Weights of a small contrastive audio-text model: log mel input, batches of 256.
Rows from block 3 of the text encoder of a small contrastive audio-text model, named by matrix and row number. Rows with one number belong to one neuron. Each number is 50 + 12 x the weight over its row's rms, rounded and kept within 0 to 99. All counts start at 0. After the name is the row's rms in percent of the matrix's.
After each neuron's rows are labels from the 100 texts, of 14848, where the neuron reaches its highest value: "fires on" is the input token at the peak. Only what is clearly more common there than usual is listed. The data: short read English sentences (LibriTTS-R).
# fc1: MLP up (text_encoder.blocks.3.mlp.fc1.weight, 1536x384), inputs 220-274
# fc2: MLP down (text_encoder.blocks.3.mlp.fc2.weight, 384x1536, transposed), outputs 220-274

fc1.68 105:42 46 56 41 47 65 60 42 59 60 36 61 52 49 63 42 73 53 48 40 51 68 53 60 45 54 42 39 56 42 46 31 43 38 56 88 51 39 48 31 60 54 48 43 46 60 36 55 86 71 49 37 45 68 44
fc2.68 091:58 48 81 57 72 68 57 51 52 47 68 37 51 35 48 60 46 37 75 36 25 45 41 58 40 50 52 42 55 35 41 40 25 36 47 49 59 62 45 49 36 32 50 27 53 65 60 44 43 59 49 32 71 34 55
fires on: " "

fc1.258 108:32 55 42 31 34 40 30 35 41 54 61 48 39 36 56 55 59 44 50 56 37 53 46 52 37 51 48 42 72 47 59 38 49 46 31 39 49 36 48 74 22 35 50 56 70 53 54 44 50 29 54 71 46 51 59
fc2.258 108:68 38 55 57 39 27 49 57 47 50 40 53 45 44 36 42 38 29 38 61 35 42 45 58 49 46 74 75 45 38 43 53 36 36 58 59 54 59 69 33 57 55 40 26 41 67 49 41 61 59 48 49 49 53 51
fires on: "l"; "p"; "c"

fc1.208 096:47 37 46 37 48 41 46 37 35 29 57 39 54 56 44 66 30 63 52 49 60 30 54 37 46 59 49 59 39 55 68 46 48 55 49 67 45 66 62 66 54 45 69 49 69 41 77 38 52 64 58 64 36 48 66
fc2.208 104:51 51 64 42 56 56 31 59 54 37 69 33 46 61 48 60 72 35 43 51 40 42 60 33 22 48 67 39 57 34 64 47 48 52 67 24 25 58 60 50 52 47 56 29 54 51 50 46 50 73 59 45 50 46 55
fires on: "a"

fc1.697 098:43 40 61 56 62 42 39 18 50 29 42 34 49 36 35 57 39 44 52 47 73 32 56 49 60 59 51 22 39 44 60 32 43 45 43 52 42 54 54 75 49 38 35 49 45 46 47 54 64 27 42 65 48 48 42
fc2.697 092:50 44 53 36 42 40 40 34 37 74 51 62 39 47 58 56 45 58 54 69 53 63 56 46 32 42 57 60 51 58 36 32 64 56 59 61 78 45 60 46 79 65 52 40 56 32 54 30 36 57 67 32 59 46 59
fires on: "k"; "p"

fc1.403 099:64 48 55 39 69 46 51 39 43 40 34 48 55 41 44 54 39 65 48 48 42 72 56 21 56 44 58 37 53 54 43 52 69 25 53 37 73 52 38 30 50 45 37 75 65 56 28 39 62 85 41 58 40 57 28
fc2.403 092:46 57 38 47 49 49 47 67 37 49 32 24 36 62 54 53 40 59 55 49 48 57 69 39 58 51 59 45 58 37 63 64 59 23 64 66 39 40 26 50 60 23 54 65 33 43 59 53 58 51 57 60 79 47 48
fires on: "o"; "d"; "l"

fc1.305 109:49 70 46 34 40 54 44 39 46 51 38 57 49 52 47 47 41 68 53 37 44 65 62 31 36 49 60 29 69 52 47 55 51 44 34 46 46 69 45 52 41 50 46 48 66 44 65 43 71 47 47 65 56 61 42
fc2.305 094:49 62 80 74 45 42 51 59 42 56 49 40 41 43 27 55 37 68 46 45 49 60 46 53 52 52 40 55 29 62 46 59 59 70 48 50 58 49 61 41 49 67 42 62 36 38 56 25 58 70 59 29 72 65 71
fires on: "l"

fc1.701 098:39 39 54 55 48 66 57 53 45 30 56 36 31 48 64 54 78 38 66 45 48 47 53 40 67 45 69 51 41 74 37 59 51 34 44 31 29 54 49 46 55 62 45 66 65 44 41 72 48 41 37 57 41 59 66
fc2.701 090:68 31 40 59 46 68 54 43 50 59 82 35 26 37 28 43 38 67 58 55 53 42 58 14 55 61 58 30 43 37 35 63 37 48 52 50 73 20 35 75 40 58 29 29 48 39 38 39 33 43 27 52 49 47 30
fires on: "k"; "s"

fc1.510 097:40 75 58 49 62 46 31 35 29 24 54 44 52 55 52 39 41 52 30 62 57 43 39 38 61 67 39 50 57 54 38 52 55 42 55 29 56 58 64 54 23 39 35 52 40 43 62 57 34 52 31 48 64 38 44
fc2.510 095:46 71 30 35 64 28 40 45 48 26 50 40 66 53 46 45 85 39 57 36 50 38 58 50 40 44 49 34 63 31 54 58 54 51 65 53 45 49 54 39 43 69 52 31 73 65 64 44 44 58 46 53 53 43 48
fires on: "a"

fc1.591 100:45 56 54 52 42 66 36 41 59 45 60 59 69 57 51 57 45 45 43 38 33 35 64 52 44 45 51 62 61 46 62 31 50 49 60 49 53 55 44 58 64 28 41 47 58 64 36 41 45 36 55 46 40 53 30
fc2.591 099:27 29 42 37 31 59 54 57 39 38 59 42 51 39 64 51 48 58 51 50 58 57 54 42 48 39 34 38 16 52 44 61 61 60 38 57 64 54 41 48 60 63 44 60 46 62 57 62 64 61 35 49 41 22 35
fires on: "o"; "a"; "c"; "d"

fc1.667 106:47 59 37 43 46 43 52 50 50 40 52 56 56 46 53 57 69 49 34 53 58 49 47 25 31 50 47 50 43 35 59 30 88 45 63 35 36 60 52 78 73 58 44 35 43 63 38 60 63 66 36 26 42 62 73
fc2.667 099:67 26 45 54 57 59 51 43 40 68 62 64 60 66 41 50 62 45 63 78 38 38 50 68 45 55 66 43 49 67 44 40 50 65 40 59 48 44 47 45 43 42 61 56 48 47 64 48 39 45 36 69 31 44 48
fires on: "l"; "a"

fc1.645 092:64 46 74 56 44 40 37 58 34 49 38 45 57 37 46 53 60 65 49 46 44 31 49 58 53 57 25 36 36 45 53 56 70 38 30 33 48 50 32 54 33 39 35 46 59 43 55 50 21 58 74 46 44 48 59
fc2.645 091:43 46 63 57 48 58 40 66 42 67 57 75 56 62 21 23 56 74 76 32 45 47 52 55 70 47 38 49 63 67 51 55 53 63 65 73 54 43 72 28 47 53 56 51 41 54 44 63 44 68 27 35 64 48 65
fires on: "l"

fc1.206 100:61 57 55 34 62 37 26 49 46 53 38 33 39 45 56 61 50 34 49 34 51 42 60 40 48 78 68 32 54 61 72 55 49 41 71 40 38 55 57 71 32 43 64 59 42 33 71 68 65 37 48 32 53 61 60
fc2.206 092:44 41 45 45 63 39 56 62 38 67 28 55 42 65 43 49 75 66 45 41 20 56 51 45 42 73 56 58 57 51 60 71 58 41 46 42 61 61 67 48 71 50 43 68 55 82 51 39 45 50 28 28 67 56 57
fires on: "k"; "p"

fc1.232 102:49 68 64 48 58 67 48 28 66 47 55 35 49 44 53 44 27 47 61 32 52 46 83 73 49 68 52 47 62 40 55 30 55 48 53 58 33 38 57 46 42 54 55 51 60 55 60 38 50 58 44 57 40 56 54
fc2.232 094:41 65 59 44 46 44 50 55 52 40 50 49 51 52 47 63 56 30 49 27 61 33 55 64 48 55 47 46 39 59 38 51 43 47 40 54 36 46 79 45 49 57 59 66 38 52 44 59 39 56 47 61 50 53 47
fires on: "o"; "y"; "w"

fc1.687 105:58 49 37 64 55 28 46 54 42 31 63 38 67 57 57 49 46 20 43 45 53 54 47 42 48 45 39 54 61 53 44 58 49 50 71 60 33 49 46 48 47 64 49 46 73 67 34 59 46 54 56 53 36 38 48
fc2.687 098:39 63 44 59 57 67 41 48 49 49 42 43 45 48 49 37 51 31 53 39 60 39 29 58 31 39 58 56 46 71 39 68 54 58 42 38 40 43 42 44 54 43 76 36 44 53 62 51 66 62 29 72 36 45 56
fires on: " "

fc1.467 082:33 40 56 32 63 66 72 37 29 42 60 32 67 43 44 52 51 42 33 50 64 43 62 47 50 54 53 59 70 54 74 32 39 33 51 44 43 80 53 52 38 49 69 55 33 53 43 50 46 27 48 56 43 66 59
fc2.467 150:31 60 63 32 54 58 43 61 38 40 50 29 68 72 54 51 39 51 65 50 55 37 47 40 57 49 68 56 44 63 68 29 65 37 47 43 34 58 64 68 46 61 55 45 59 53 41 55 52 39 31 67 50 64 37
fires on: "a"

fc1.570 087:43 44 65 58 46 58 39 52 60 35 42 40 43 36 48 31 48 31 50 44 59 57 65 37 41 69 68 51 59 47 64 40 54 59 60 51 54 60 56 66 49 17 47 38 60 44 53 40 64 68 37 51 54 58 39
fc2.570 135:33 47 30 37 51 44 47 46 39 55 44 43 53 62 49 55 42 29 63 56 45 54 38 40 50 59 50 54 50 51 70 28 62 34 57 41 39 48 53 72 52 31 54 40 62 49 33 60 55 35 36 54 33 60 25
fires on: "k"; "a"

fc1.106 082:43 25 74 49 43 45 43 50 44 40 55 43 67 47 70 59 57 63 53 45 49 31 65 29 30 46 58 51 65 39 75 38 80 35 30 40 46 43 46 52 68 62 28 36 66 57 45 37 38 57 38 58 45 43 66
fc2.106 143:38 43 40 30 67 60 48 29 42 38 55 37 73 55 56 60 32 36 58 36 64 50 48 37 45 45 51 49 54 40 67 28 58 35 65 36 40 49 48 63 47 50 44 52 72 45 37 60 42 40 36 43 46 69 41
fires on: "a"

fc1.421 108:45 58 24 56 36 53 13 40 34 48 34 25 51 39 36 37 73 47 39 22 65 52 65 49 27 63 51 47 52 31 49 51 61 59 46 27 51 54 53 47 29 46 46 44 53 78 48 30 51 62 36 54 25 76 32
fc2.421 096:57 68 56 65 56 50 46 38 64 46 53 50 40 47 38 31 39 49 59 53 50 38 59 40 54 62 56 40 47 42 57 41 24 45 43 59 42 45 41 58 70 23 28 70 44 39 46 59 72 60 38 34 53 46 51
fires on: "l"; "w"

fc1.753 097:50 55 41 26 87 39 58 58 39 43 53 67 53 51 58 44 55 43 70 33 57 42 59 47 50 54 62 37 50 46 56 56 47 46 56 55 53 29 63 43 44 51 45 36 62 56 57 63 51 59 47 71 38 50 41
fc2.753 097:48 43 44 45 42 47 64 65 44 58 52 46 50 60 31 63 42 46 56 55 55 46 37 55 50 51 55 56 48 48 28 52 35 58 76 44 55 41 60 34 49 33 72 50 70 30 43 47 49 50 48 56 56 38 65
fires on: "o"; "s"; "w"

fc1.561 099:37 33 54 41 37 45 33 38 37 44 61 55 48 57 48 57 31 56 41 33 59 40 50 63 59 66 56 41 45 76 59 52 47 38 32 39 48 54 34 63 46 40 65 42 39 51 47 62 43 44 57 63 47 48 44
fc2.561 096:60 72 36 45 42 53 50 21 62 58 46 34 37 66 40 49 52 44 54 54 70 45 49 36 66 37 44 51 37 64 51 48 54 53 45 46 76 56 64 34 49 48 58 64 56 71 45 40 62 67 56 68 73 50 47
fires on: "k"; "c"

fc1.235 102:47 55 71 59 65 49 54 52 49 42 56 45 56 49 53 37 46 29 45 63 53 71 42 38 64 59 58 43 45 66 62 54 43 28 31 73 45 49 63 52 61 43 32 28 57 64 35 62 55 64 61 57 36 45 55
fc2.235 096:49 55 40 70 44 56 60 29 49 55 53 50 60 53 56 38 53 48 74 60 54 60 57 59 78 49 51 45 51 41 58 33 57 36 52 45 51 70 49 63 71 47 57 35 46 62 52 64 49 31 41 47 41 42 51
fires on: "a"

fc1.174 102:50 62 20 36 30 53 67 44 57 42 45 60 38 63 50 80 46 38 50 41 39 48 69 43 65 52 40 35 37 57 60 47 39 38 52 64 42 49 55 73 52 37 54 30 37 46 33 33 62 47 38 58 65 61 46
fc2.174 102:31 53 54 49 14 61 46 67 59 60 51 48 42 52 30 45 42 56 65 45 33 61 43 63 49 61 45 43 39 44 72 67 59 66 53 51 65 52 43 25 36 57 70 77 40 31 66 29 46 54 63 45 53 63 65
fires on: "l"; "j"

fc1.766 085:43 32 69 23 43 36 31 49 44 31 63 52 50 37 47 50 45 50 58 65 71 59 41 42 53 35 55 27 46 64 38 44 50 39 39 37 49 66 55 48 40 49 50 52 51 62 46 47 70 30 45 31 61 36 40
fc2.766 147:33 31 48 39 77 54 31 29 45 38 52 37 61 49 44 61 50 42 53 57 68 51 44 41 42 55 72 44 46 68 55 28 59 42 46 43 26 41 50 63 62 50 53 28 58 31 37 40 38 48 33 70 46 56 37
fires on: "a"

fc1.318 097:58 44 41 68 56 56 38 32 55 46 59 48 42 36 50 45 40 55 22 57 52 36 67 29 51 55 57 37 39 33 44 29 63 27 40 56 56 41 45 65 51 64 56 59 38 58 39 49 58 52 48 45 23 46 55
fc2.318 093:60 48 78 39 37 30 42 53 44 56 60 64 64 40 27 43 39 46 32 40 45 45 33 43 69 38 26 32 42 60 61 35 62 48 46 17 50 56 42 74 38 58 30 56 36 48 56 50 52 47 38 59 60 52 31
fires on: "k"; " "

fc1.380 102:46 62 45 37 44 39 36 57 42 49 61 66 52 60 65 77 42 68 60 20 48 53 49 41 44 46 36 69 58 39 41 38 64 35 43 33 46 49 62 50 30 59 33 34 31 31 55 55 55 50 30 49 33 78 39
fc2.380 097:62 34 54 45 52 38 71 48 38 50 24 67 70 71 42 57 31 76 46 58 57 60 72 49 35 45 61 82 47 62 40 62 39 68 42 69 47 43 56 45 47 50 71 64 53 52 42 71 45 64 35 47 42 28 50
fires on: " "; "p"; "k"