{
  "n_mels": 80,
  "hop_length": 160,
  "spec_augment": false,
  "win_length": 512,
  "encoder_activation": "silu",
  "encoder_widths": [96, 96, 96],
  "text_encoder_width": 384,
  "text_encoder_activation": "gelu_tanh",
  "text_encoder_head_dim": 32,
  "text_encoder_inner_norm": false,
  "beta1": 0.8,
  "gradient_noise": 0.1,
  "epochs": 115.0,
  "weight_decay": 0.1
}
Rows from block 3 of the text encoder of a small contrastive audio-text model, named by matrix and row number. Rows with one number belong to one neuron. Each number is 128 + 32 x the weight over its row's rms, rounded and kept within 0 to 255. All counts start at 0.
After each neuron's rows are labels from the 100 texts, of 14848, where the neuron reaches its highest value: "fires on" is the input token at the peak. Only what is clearly more common there than usual is listed. The data: short read English sentences (LibriTTS-R). In brackets: how many of the 100.
# fc1: MLP up (text_encoder.blocks.3.mlp.fc1.weight, 1536x384), inputs 220-274
# fc2: MLP down (text_encoder.blocks.3.mlp.fc2.weight, 384x1536, transposed), outputs 220-274

fc1.177 [ 78 102  95 125 136 129 131 129 121 120  84 170 171 158 167 156 165 114 134  99 106 135 181 121 112 154 185 111 147 151 141  85 103 104  66  98 122  93 142 122 149 122 120 104 131 172 129  93  75 132 118 128  77 134  64]
fc2.177 [117  81 111 119 172  99 196 192 104 130  77 163 137 107 161 129 150 128 124 118 147 117 143 156 123 165 110 166 109 139 136 127  57 103 105 145 135  95 112 166 117 125  76 182  95 177 123  74 192  90 145  98 160 185 113]
fires on: "r" (32); "o" (16); "c" (12)

fc1.315 [105  94 125 124 125 129 139  94 137  98  92  76 146  69 117 105 101 123 172 112 128 156 158 136  74 169 131 148 158 139  83 146  58 134 154 154 141 163 110 160 128 145 104 148  87 126 112 137 105 149 132 116 103  68  83]
fc2.315 [ 85 126 146 117 120 145 146 141 160 125 156 157 116 140 157 153 150  94 122 172  87 117 174 137 135 171 144 139 144 114 118  81 117 104  96 206 129 108  90 122 133 107 146 197 145 139 101 107 112 113 168 124 119 132 148]
fires on: "j" (87)

fc1.653 [110 106 143 125 123 126  94  56  81 108 139  87 113 125  67 111 103  81 171 129 102 155 118 111 126 129 149 122 109 148 228 140 124 122 133 103 153 145 137 117 103 108  95 129 122 152 107 136 136 120 147 128 122 115 135]
fc2.653 [143 133 136 151 111 157 143  89 121 156  88 130  95 163 162 167 176 149 109 104  90  45 149 111 132 131 183 100 110 127  80 116 153 114 111 152 119 103 114 102 195 127 119  58  91 161 105 153 104 104 172 116 116 138 110]
fires on: " " (83); "'" (15)

fc1.719 [122 153 133  68 163 139 102 143 112 102 135 135 185  79  98  68 186  91 140  75 105 154  82 109 126 170 203  74 152 151 158 119  73 111 182 142 115 128 123 104 102 107 188 123 198 125  63  95 126  54 119 152 163 129 127]
fc2.719 [170 111 114 131  88 170 150 109 130 152  98 125 104 166 136 133  82  99 123  85  68 159 112 131 128 140 139 182 183 136 132 172 152 142 105 115 164 124 123 112 111 105 124 134  93 136 182 150 120 141 120  62 140 125 130]
fires on: "j" (87)

fc1.756 [160  70 144 143 189 145 130 144  96 175 155 163 126 123 108 186 115 105 139 105 159  77 159 114 158 166 183 102 150 164 140 165 139  71 117  78  87 133 105 112 171 150  97  54 163 194 105 150 112 131 136 141  80 162  43]
fc2.756 [201  77  96 147 121 163 158 118 112 125 122 194  68 162 158 141  80  88 157 139 137 160 157 121 122 111  86  97  61 217 114 122 196 138 128 127 136 103 156 127 164 129 121 138 106 136 158  97 122 120 109  92 134 166 199]
fires on: "r" (45); "o" (18); "s" (12)

fc1.752 [ 84 176 205  71 104 137 151 108 140 117  90  87 161 111 142 157 157 160  97  96 114 164 119  75  62 184 122 117 108 131 107 116  77 103 198 120  98 142 176  74 128 162 157 140 177 196  77 146  76 136  93 159  98 155 112]
fc2.752 [157 111 180  92 109  67 188 134  82 147 130 132 127 148 169 200 108 184 162  71 121 115  88 104 128 151 137 126 102 146 145 154 184 107 104 143 129 101 114 153 108 151 134  98 114 140 217  82 123 163 144  45 174 105 161]
fires on: "c" (99)

fc1.492 [110  69  97 126  86 138  86 146 160  91  71  75 139 115 134  88  84 134 122  90 157 144 127 152  82 135 128 180  91 102 104 169  81  97 166 146 134  96 155 124  89 157 130  97 154 134 170  54  96 104 164 153 134 173 103]
fc2.492 [115  89 114 134 170 126  71 112 129 164 116 185 120 149 174 154 121 153 179 118 137 120  79 110 160  93 107  77 131 122 104 123  98 180 153 126 151 118  67 122  81 169  98 135  56 125 118 145  74 103 110 126  77 167 115]
fires on: " " (49); "t" (15); "<end>" (9); "k" (8)

fc1.608 [ 79  90 164 127 111 108  96  73 155 141  75 108 113 181 112 150 130 130 158  82 170  77 137 113 119  92  88 100 177 167 157  99 149 126 138 123 125 144 150 116  81  97 116 137 154 162  73  98 133  96 145 146 130 162 104]
fc2.608 [ 99  87 125 114 153 169 126 142  69  93 138 121 240 120 157 156 108  85 136 116 199 100 124  84 131 127 157 125 151 180 120  64  99  93 107  98  60 116 142 167 165 114  84 131 182 128 133 139 135 106  83 141 115 142 107]
fires on: "a" (100)

fc1.524 [141 146 154  65 185 150 111 163 123 109 118 140  93  58 188 115 142  72 153  97 135 131 128 117 120 146 183 129 141 164 131 112 121  82 119 121 115 157 103 144 135 115 143 134 186 184 108  87 130 109 114 179  64 174 179]
fc2.524 [155 132 153 117 120 148 165 122 133  98 171 159  93 121  98 151 103 146 139  73  63 113  65  94 129 110 164 127 108 210 192 151 161 129 193 167 163 185 148 164 208 113 144 110  70 142 134 186  85 103 153 120  75  78 137]
fires on: "r" (18); "g" (15); "j" (11)

fc1.39 [113 135 185  95 117  97 101 176 138 108 163 103 171  78 150 121 116 180 133 131  62 117 148 138  82 156 119  73  91 201 163 169  78  99 161  78 139 140 142 145 109 125 174 148 146 156 141 112 109 167 122 106  66 146 118]
fc2.39 [ 85 162 116 153  94 135  97  98 109  77 102  50 143 140 148  97 153  76 162 105 153 164 127 112 135 167 171  54 186 143 148 127  89  96 157 135 104 165 106 131  84  79 131  83 131 135 122 159 123  98 121 135 133 113 138]
fires on: "c" (78); "'" (7)

fc1.558 [120 148 131 114 130 149 181 135 152  71 153 138 138 146 151 114  86 139 141 178 125 129 192 160  83 104  99  94  99 119 106 131 180 133 139 101 139 196 114 133 181 101 152 111 148 169  61  91 184 124  77 177 173 171 125]
fc2.558 [127 121 120 109  91 163 104 106 122  58 161 133 103 113 108  61 130  74  87 153  81 186 118 120 126  96 119  85  96  40 111 181 156 116 145 178 141 129 158 108 150 123 112 109  41 130 113 117 128 165 183 152 109  54 137]
fires on: "c" (51); "f" (41)

fc1.696 [188 113 170  56 131  94 123 123 109 121 116 196 154 142 154 109  69  95 228 118 141 126 121  92  93 167 136 158 135 138  96 103  54 125 154 117 128 126 135  81  64  79 107 104 134 163 150 156 154  77 154 145 150 134 147]
fc2.696 [136 150 176 170 162  97 124  85 121 118  90  62 123 103 156  78 150 186 101 151 120  94 125 153 156 118 145 150 148  92 121 142 123  78 159 150 102 193  91  96 131 150 111  92 153 174 116 147 134 135 159 110 176 132  91]
fires on: "c" (32); "s" (31); "d" (7)

fc1.505 [128  63 117 126 162 126 139  84  69 102 136 151 160 125 138 109 121  79 150  78 169 137  95 129 140 113 139 154 120 119 129 140 110 105 136  50 114 102  78 137 137 154 110 106 146 108 132 118 143 151 124 160  75 113 168]
fc2.505 [ 77 105  88  97 145 137 118 119 134 130 114  90 184 141 159 158 109  92 127 108 167  76 163  86 134 131 164 157 184 157 120  81 144  88 129 103  86 161 158 181 125 116  81  74 167 153  76 193 152 106  86 135 108 132 100]
fires on: "a" (100)

fc1.173 [139  98 105 118 143 165 128  83 139 101 185 147 144 170 143  63  90 134 127 107 158 154 131 139  87 154  76 101  99  92 161 117 114 154 170 114  79 134 146 142 159 160 185 112 145 169 113 161 168 163  96 196 158 104  97]
fc2.173 [ 62  93 179 125 159  70 183 133 108  51 163 108 149  83 111 131 130 166  78 108  74 128 210 150  94 175 109  97 146 135 160 148  83 100 110 112 148 140  85 123 125 109 130 120 127 155 171 121  56  97 120 102 118 156 120]
fires on: "c" (26); "h" (19); "'" (7)

fc1.436 [100 133 145  67 182 118  73 117  86 140 102 118 142  84 105 179 118 170 167 128  97 162 161 165 126 177 118 150 142 117 125 146 233 107 111 102 131 117 152 158 202  93 109 106 149 174 149 156 136 124 100 172  99 111 168]
fc2.436 [ 35 127 124  97 149 130  89  92 118  72  82 115 126 157  97 118  86 119 112  89 152 138 119 105 107 184 101 127 186 133 178  72 171  98 133  69 116 144 138 129 147 105 158  57 168  71 112 126 130 119  88 187 133 151  53]
fires on: "j" (87); "o" (13)

fc1.485 [103  93 133  75  98 147 129 117 109 128 114 124 148 101 134 114 158 162  99 130 144 124  92 101 137  98 160 168  40 135 179 120  68  71 131 101 151  91 153  98  56 178 121  69  83 116 143  92  81 151 116  75 119 149 118]
fc2.485 [144 177 153 176 137 118 104 140 135 100 101 139 206 104 177 139 179  82 218  68  53 176 114 123 132 179 162  79  89 136 194 109 106 119 163 137  74 135 107  99 187 117  89 119 150  87  83 172 139 168  69  99 142 124  84]
fires on: "r" (81); "c" (7)

fc1.411 [116 175  91 129 141  80 172  67 107 157 151  62 187 108 126  94 135 160  80 173 124 156 142  86 105 133  96 100 147 107 176  65 127 134 165 138 157  87 131 113  77 132 156 100 145 173 124 106 103 127 119 110 124 154 147]
fc2.411 [161 133 192  83 130 134 118 165 173 157  65  99 102 125  97 136 135 164 131 107 111 142 197 185 166  49 111  88 128 109 102 172  90 149 123 193  83 102 112 130 134 106  84  99  95  81 144 135 119  79 156 100 133 156 119]
fires on: "f" (52); "h" (30); "c" (14)

fc1.256 [111 192 133 124 202 145 109 163 110 173  97 147 163 127 128 112 132 153 162 120  90 124 129 134 112 140 186  72 113  55 129 115 134 120 123 131 149 113 131 195 154 114 174 127 130 159 139 160  74 105 119 118  85 144 158]
fc2.256 [ 95 130  97 134 157 186 110 103  98 159 126 171 142 146 130  58 149  59 159 167 115 138 111 113 136 132 192 190  98 122 119 138 112  89  48 156  97 111 123 127 176 134 165 183  43 127 153 127  93 101 140 139 188  84 127]
fires on: "r" (100)

fc1.562 [118 144 126  99 163 144 140  95 151 149 105  67 163 178 183 141  82  88 142 147 162 120 188 106  91 140 168 126 112 191 103 137 100  78 105  94 143 143  99 129 122 147 104 115 141 105 175 102 117 141 120  96 143 121  94]
fc2.562 [157  95 101 170 140  90 123 158 112 133 113 166 165 169 120 180 117 163 136 138  90 127 117 135 137 216 154 126 140 141 188 131 162 139 150 170 161  73 140 122 157 134  96 150 154 156 116 131 114  87 130 159 145 151 140]
fires on: "r" (87)

fc1.311 [110 184 144  85  74 111 101 144 161 137 149 103 162 143 113  94 150  64 133 124 142 102 112  61 128 151 135 132 124  98 113 109  80 164 133 111  61 119 170 155  99  96 191 145 161 163  58 131 149  79 157 177 125 157 150]
fc2.311 [134 159 103 137 173 114 186 112 150 143 160 104 113 120  72  95 118  62 114  84 114 173  84 112  93 161 123 151 129  89 134 159  78  88 108 150 151 127 144 129  82 170  94 122 157 150 136 102 156 173  39 129 109 109 121]
fires on: "f" (29); "h" (15)

fc1.569 [106 117 134 127 123 174 123 126 137 158 107 131 161 104  76 195 193 130 105 133 105 124 170 108 140 141 158 173 163 111 169 117  82 103 114 150 125  78 150 135 101 177 202 177 126 137  84  99 118  59 101 123 118 155 114]
fc2.569 [141 103 106 183 158 110 184 183 128 124  69  52  92 127  94  81 120 116 137 135 131  84 153  97 140 199 112 104  69 157 130  70 110  81 137 198 112 180 180 139  97 155 123 100 143 164 121 153 117 134 152  91 153 118 151]
fires on: "c" (91)

fc1.301 [127 107  71  78 145  87 103  87 140 111 119 124 187 145 116 144 125 132 138 130 153  73 170 131 158 103 142 139  90 125  61 133 181 118 135 107 123  62 119  54 154 122 123 101 156 141 131 101 109 123 131 192  94 125 110]
fc2.301 [118 144 139 144 103 182 150 111 143 141 128 135 128 139 108 146 128 138 133 184  67 207 102 162 112 153  83 132 116 128 124 185 129 124 184 131 128 161 138 140 140  98 193 152 133 146 115 193  61 177  80 157 117  24 179]
fires on: "c" (86)

fc1.632 [135 177  77 114 116 144 124 125 109 130 154  66 132 172 183 119 151 111  80 171 192  82 107 154 132  70 150 122 128  81  55 121 133  98  69 173 159 109 126  91 208 113 132 139 106 123 128 105 120 177  46  92 150 112 142]
fc2.632 [147 149 192 100 121 178 132 103 138 139 108 115 122 128  77 149 104 115 164 135 158 163 154 117 127 137 120 124 125 118  88  95 122 127 116 139 122  74 125 132 128 109 147 142 153 111 124 129 156 109 132 134 107 136 163]
fires on: " " (69); "w" (13)

fc1.397 [124 111 148 103 173 109  79 113 142  81 132 168  88  99 119 104 168 106 156 142 100 146  98 144 112  95 106 128 153 216 166  84 102 103  98 135 156 119  78 116  93 115 139 102 151 150 167 102 111 117  70 117 106 127 112]
fc2.397 [116  91 150 104 108 153 104 106 160 157 161 146  51 183 136 160 134  96 140  79 156 141 120 139 153 205 182 119 112 164 140 149  82 130 155  85 103 130 174 135  96 125 134 181 150 124  54 225 163 125 136 149  95 137  78]
fires on: "r" (55); "l" (19)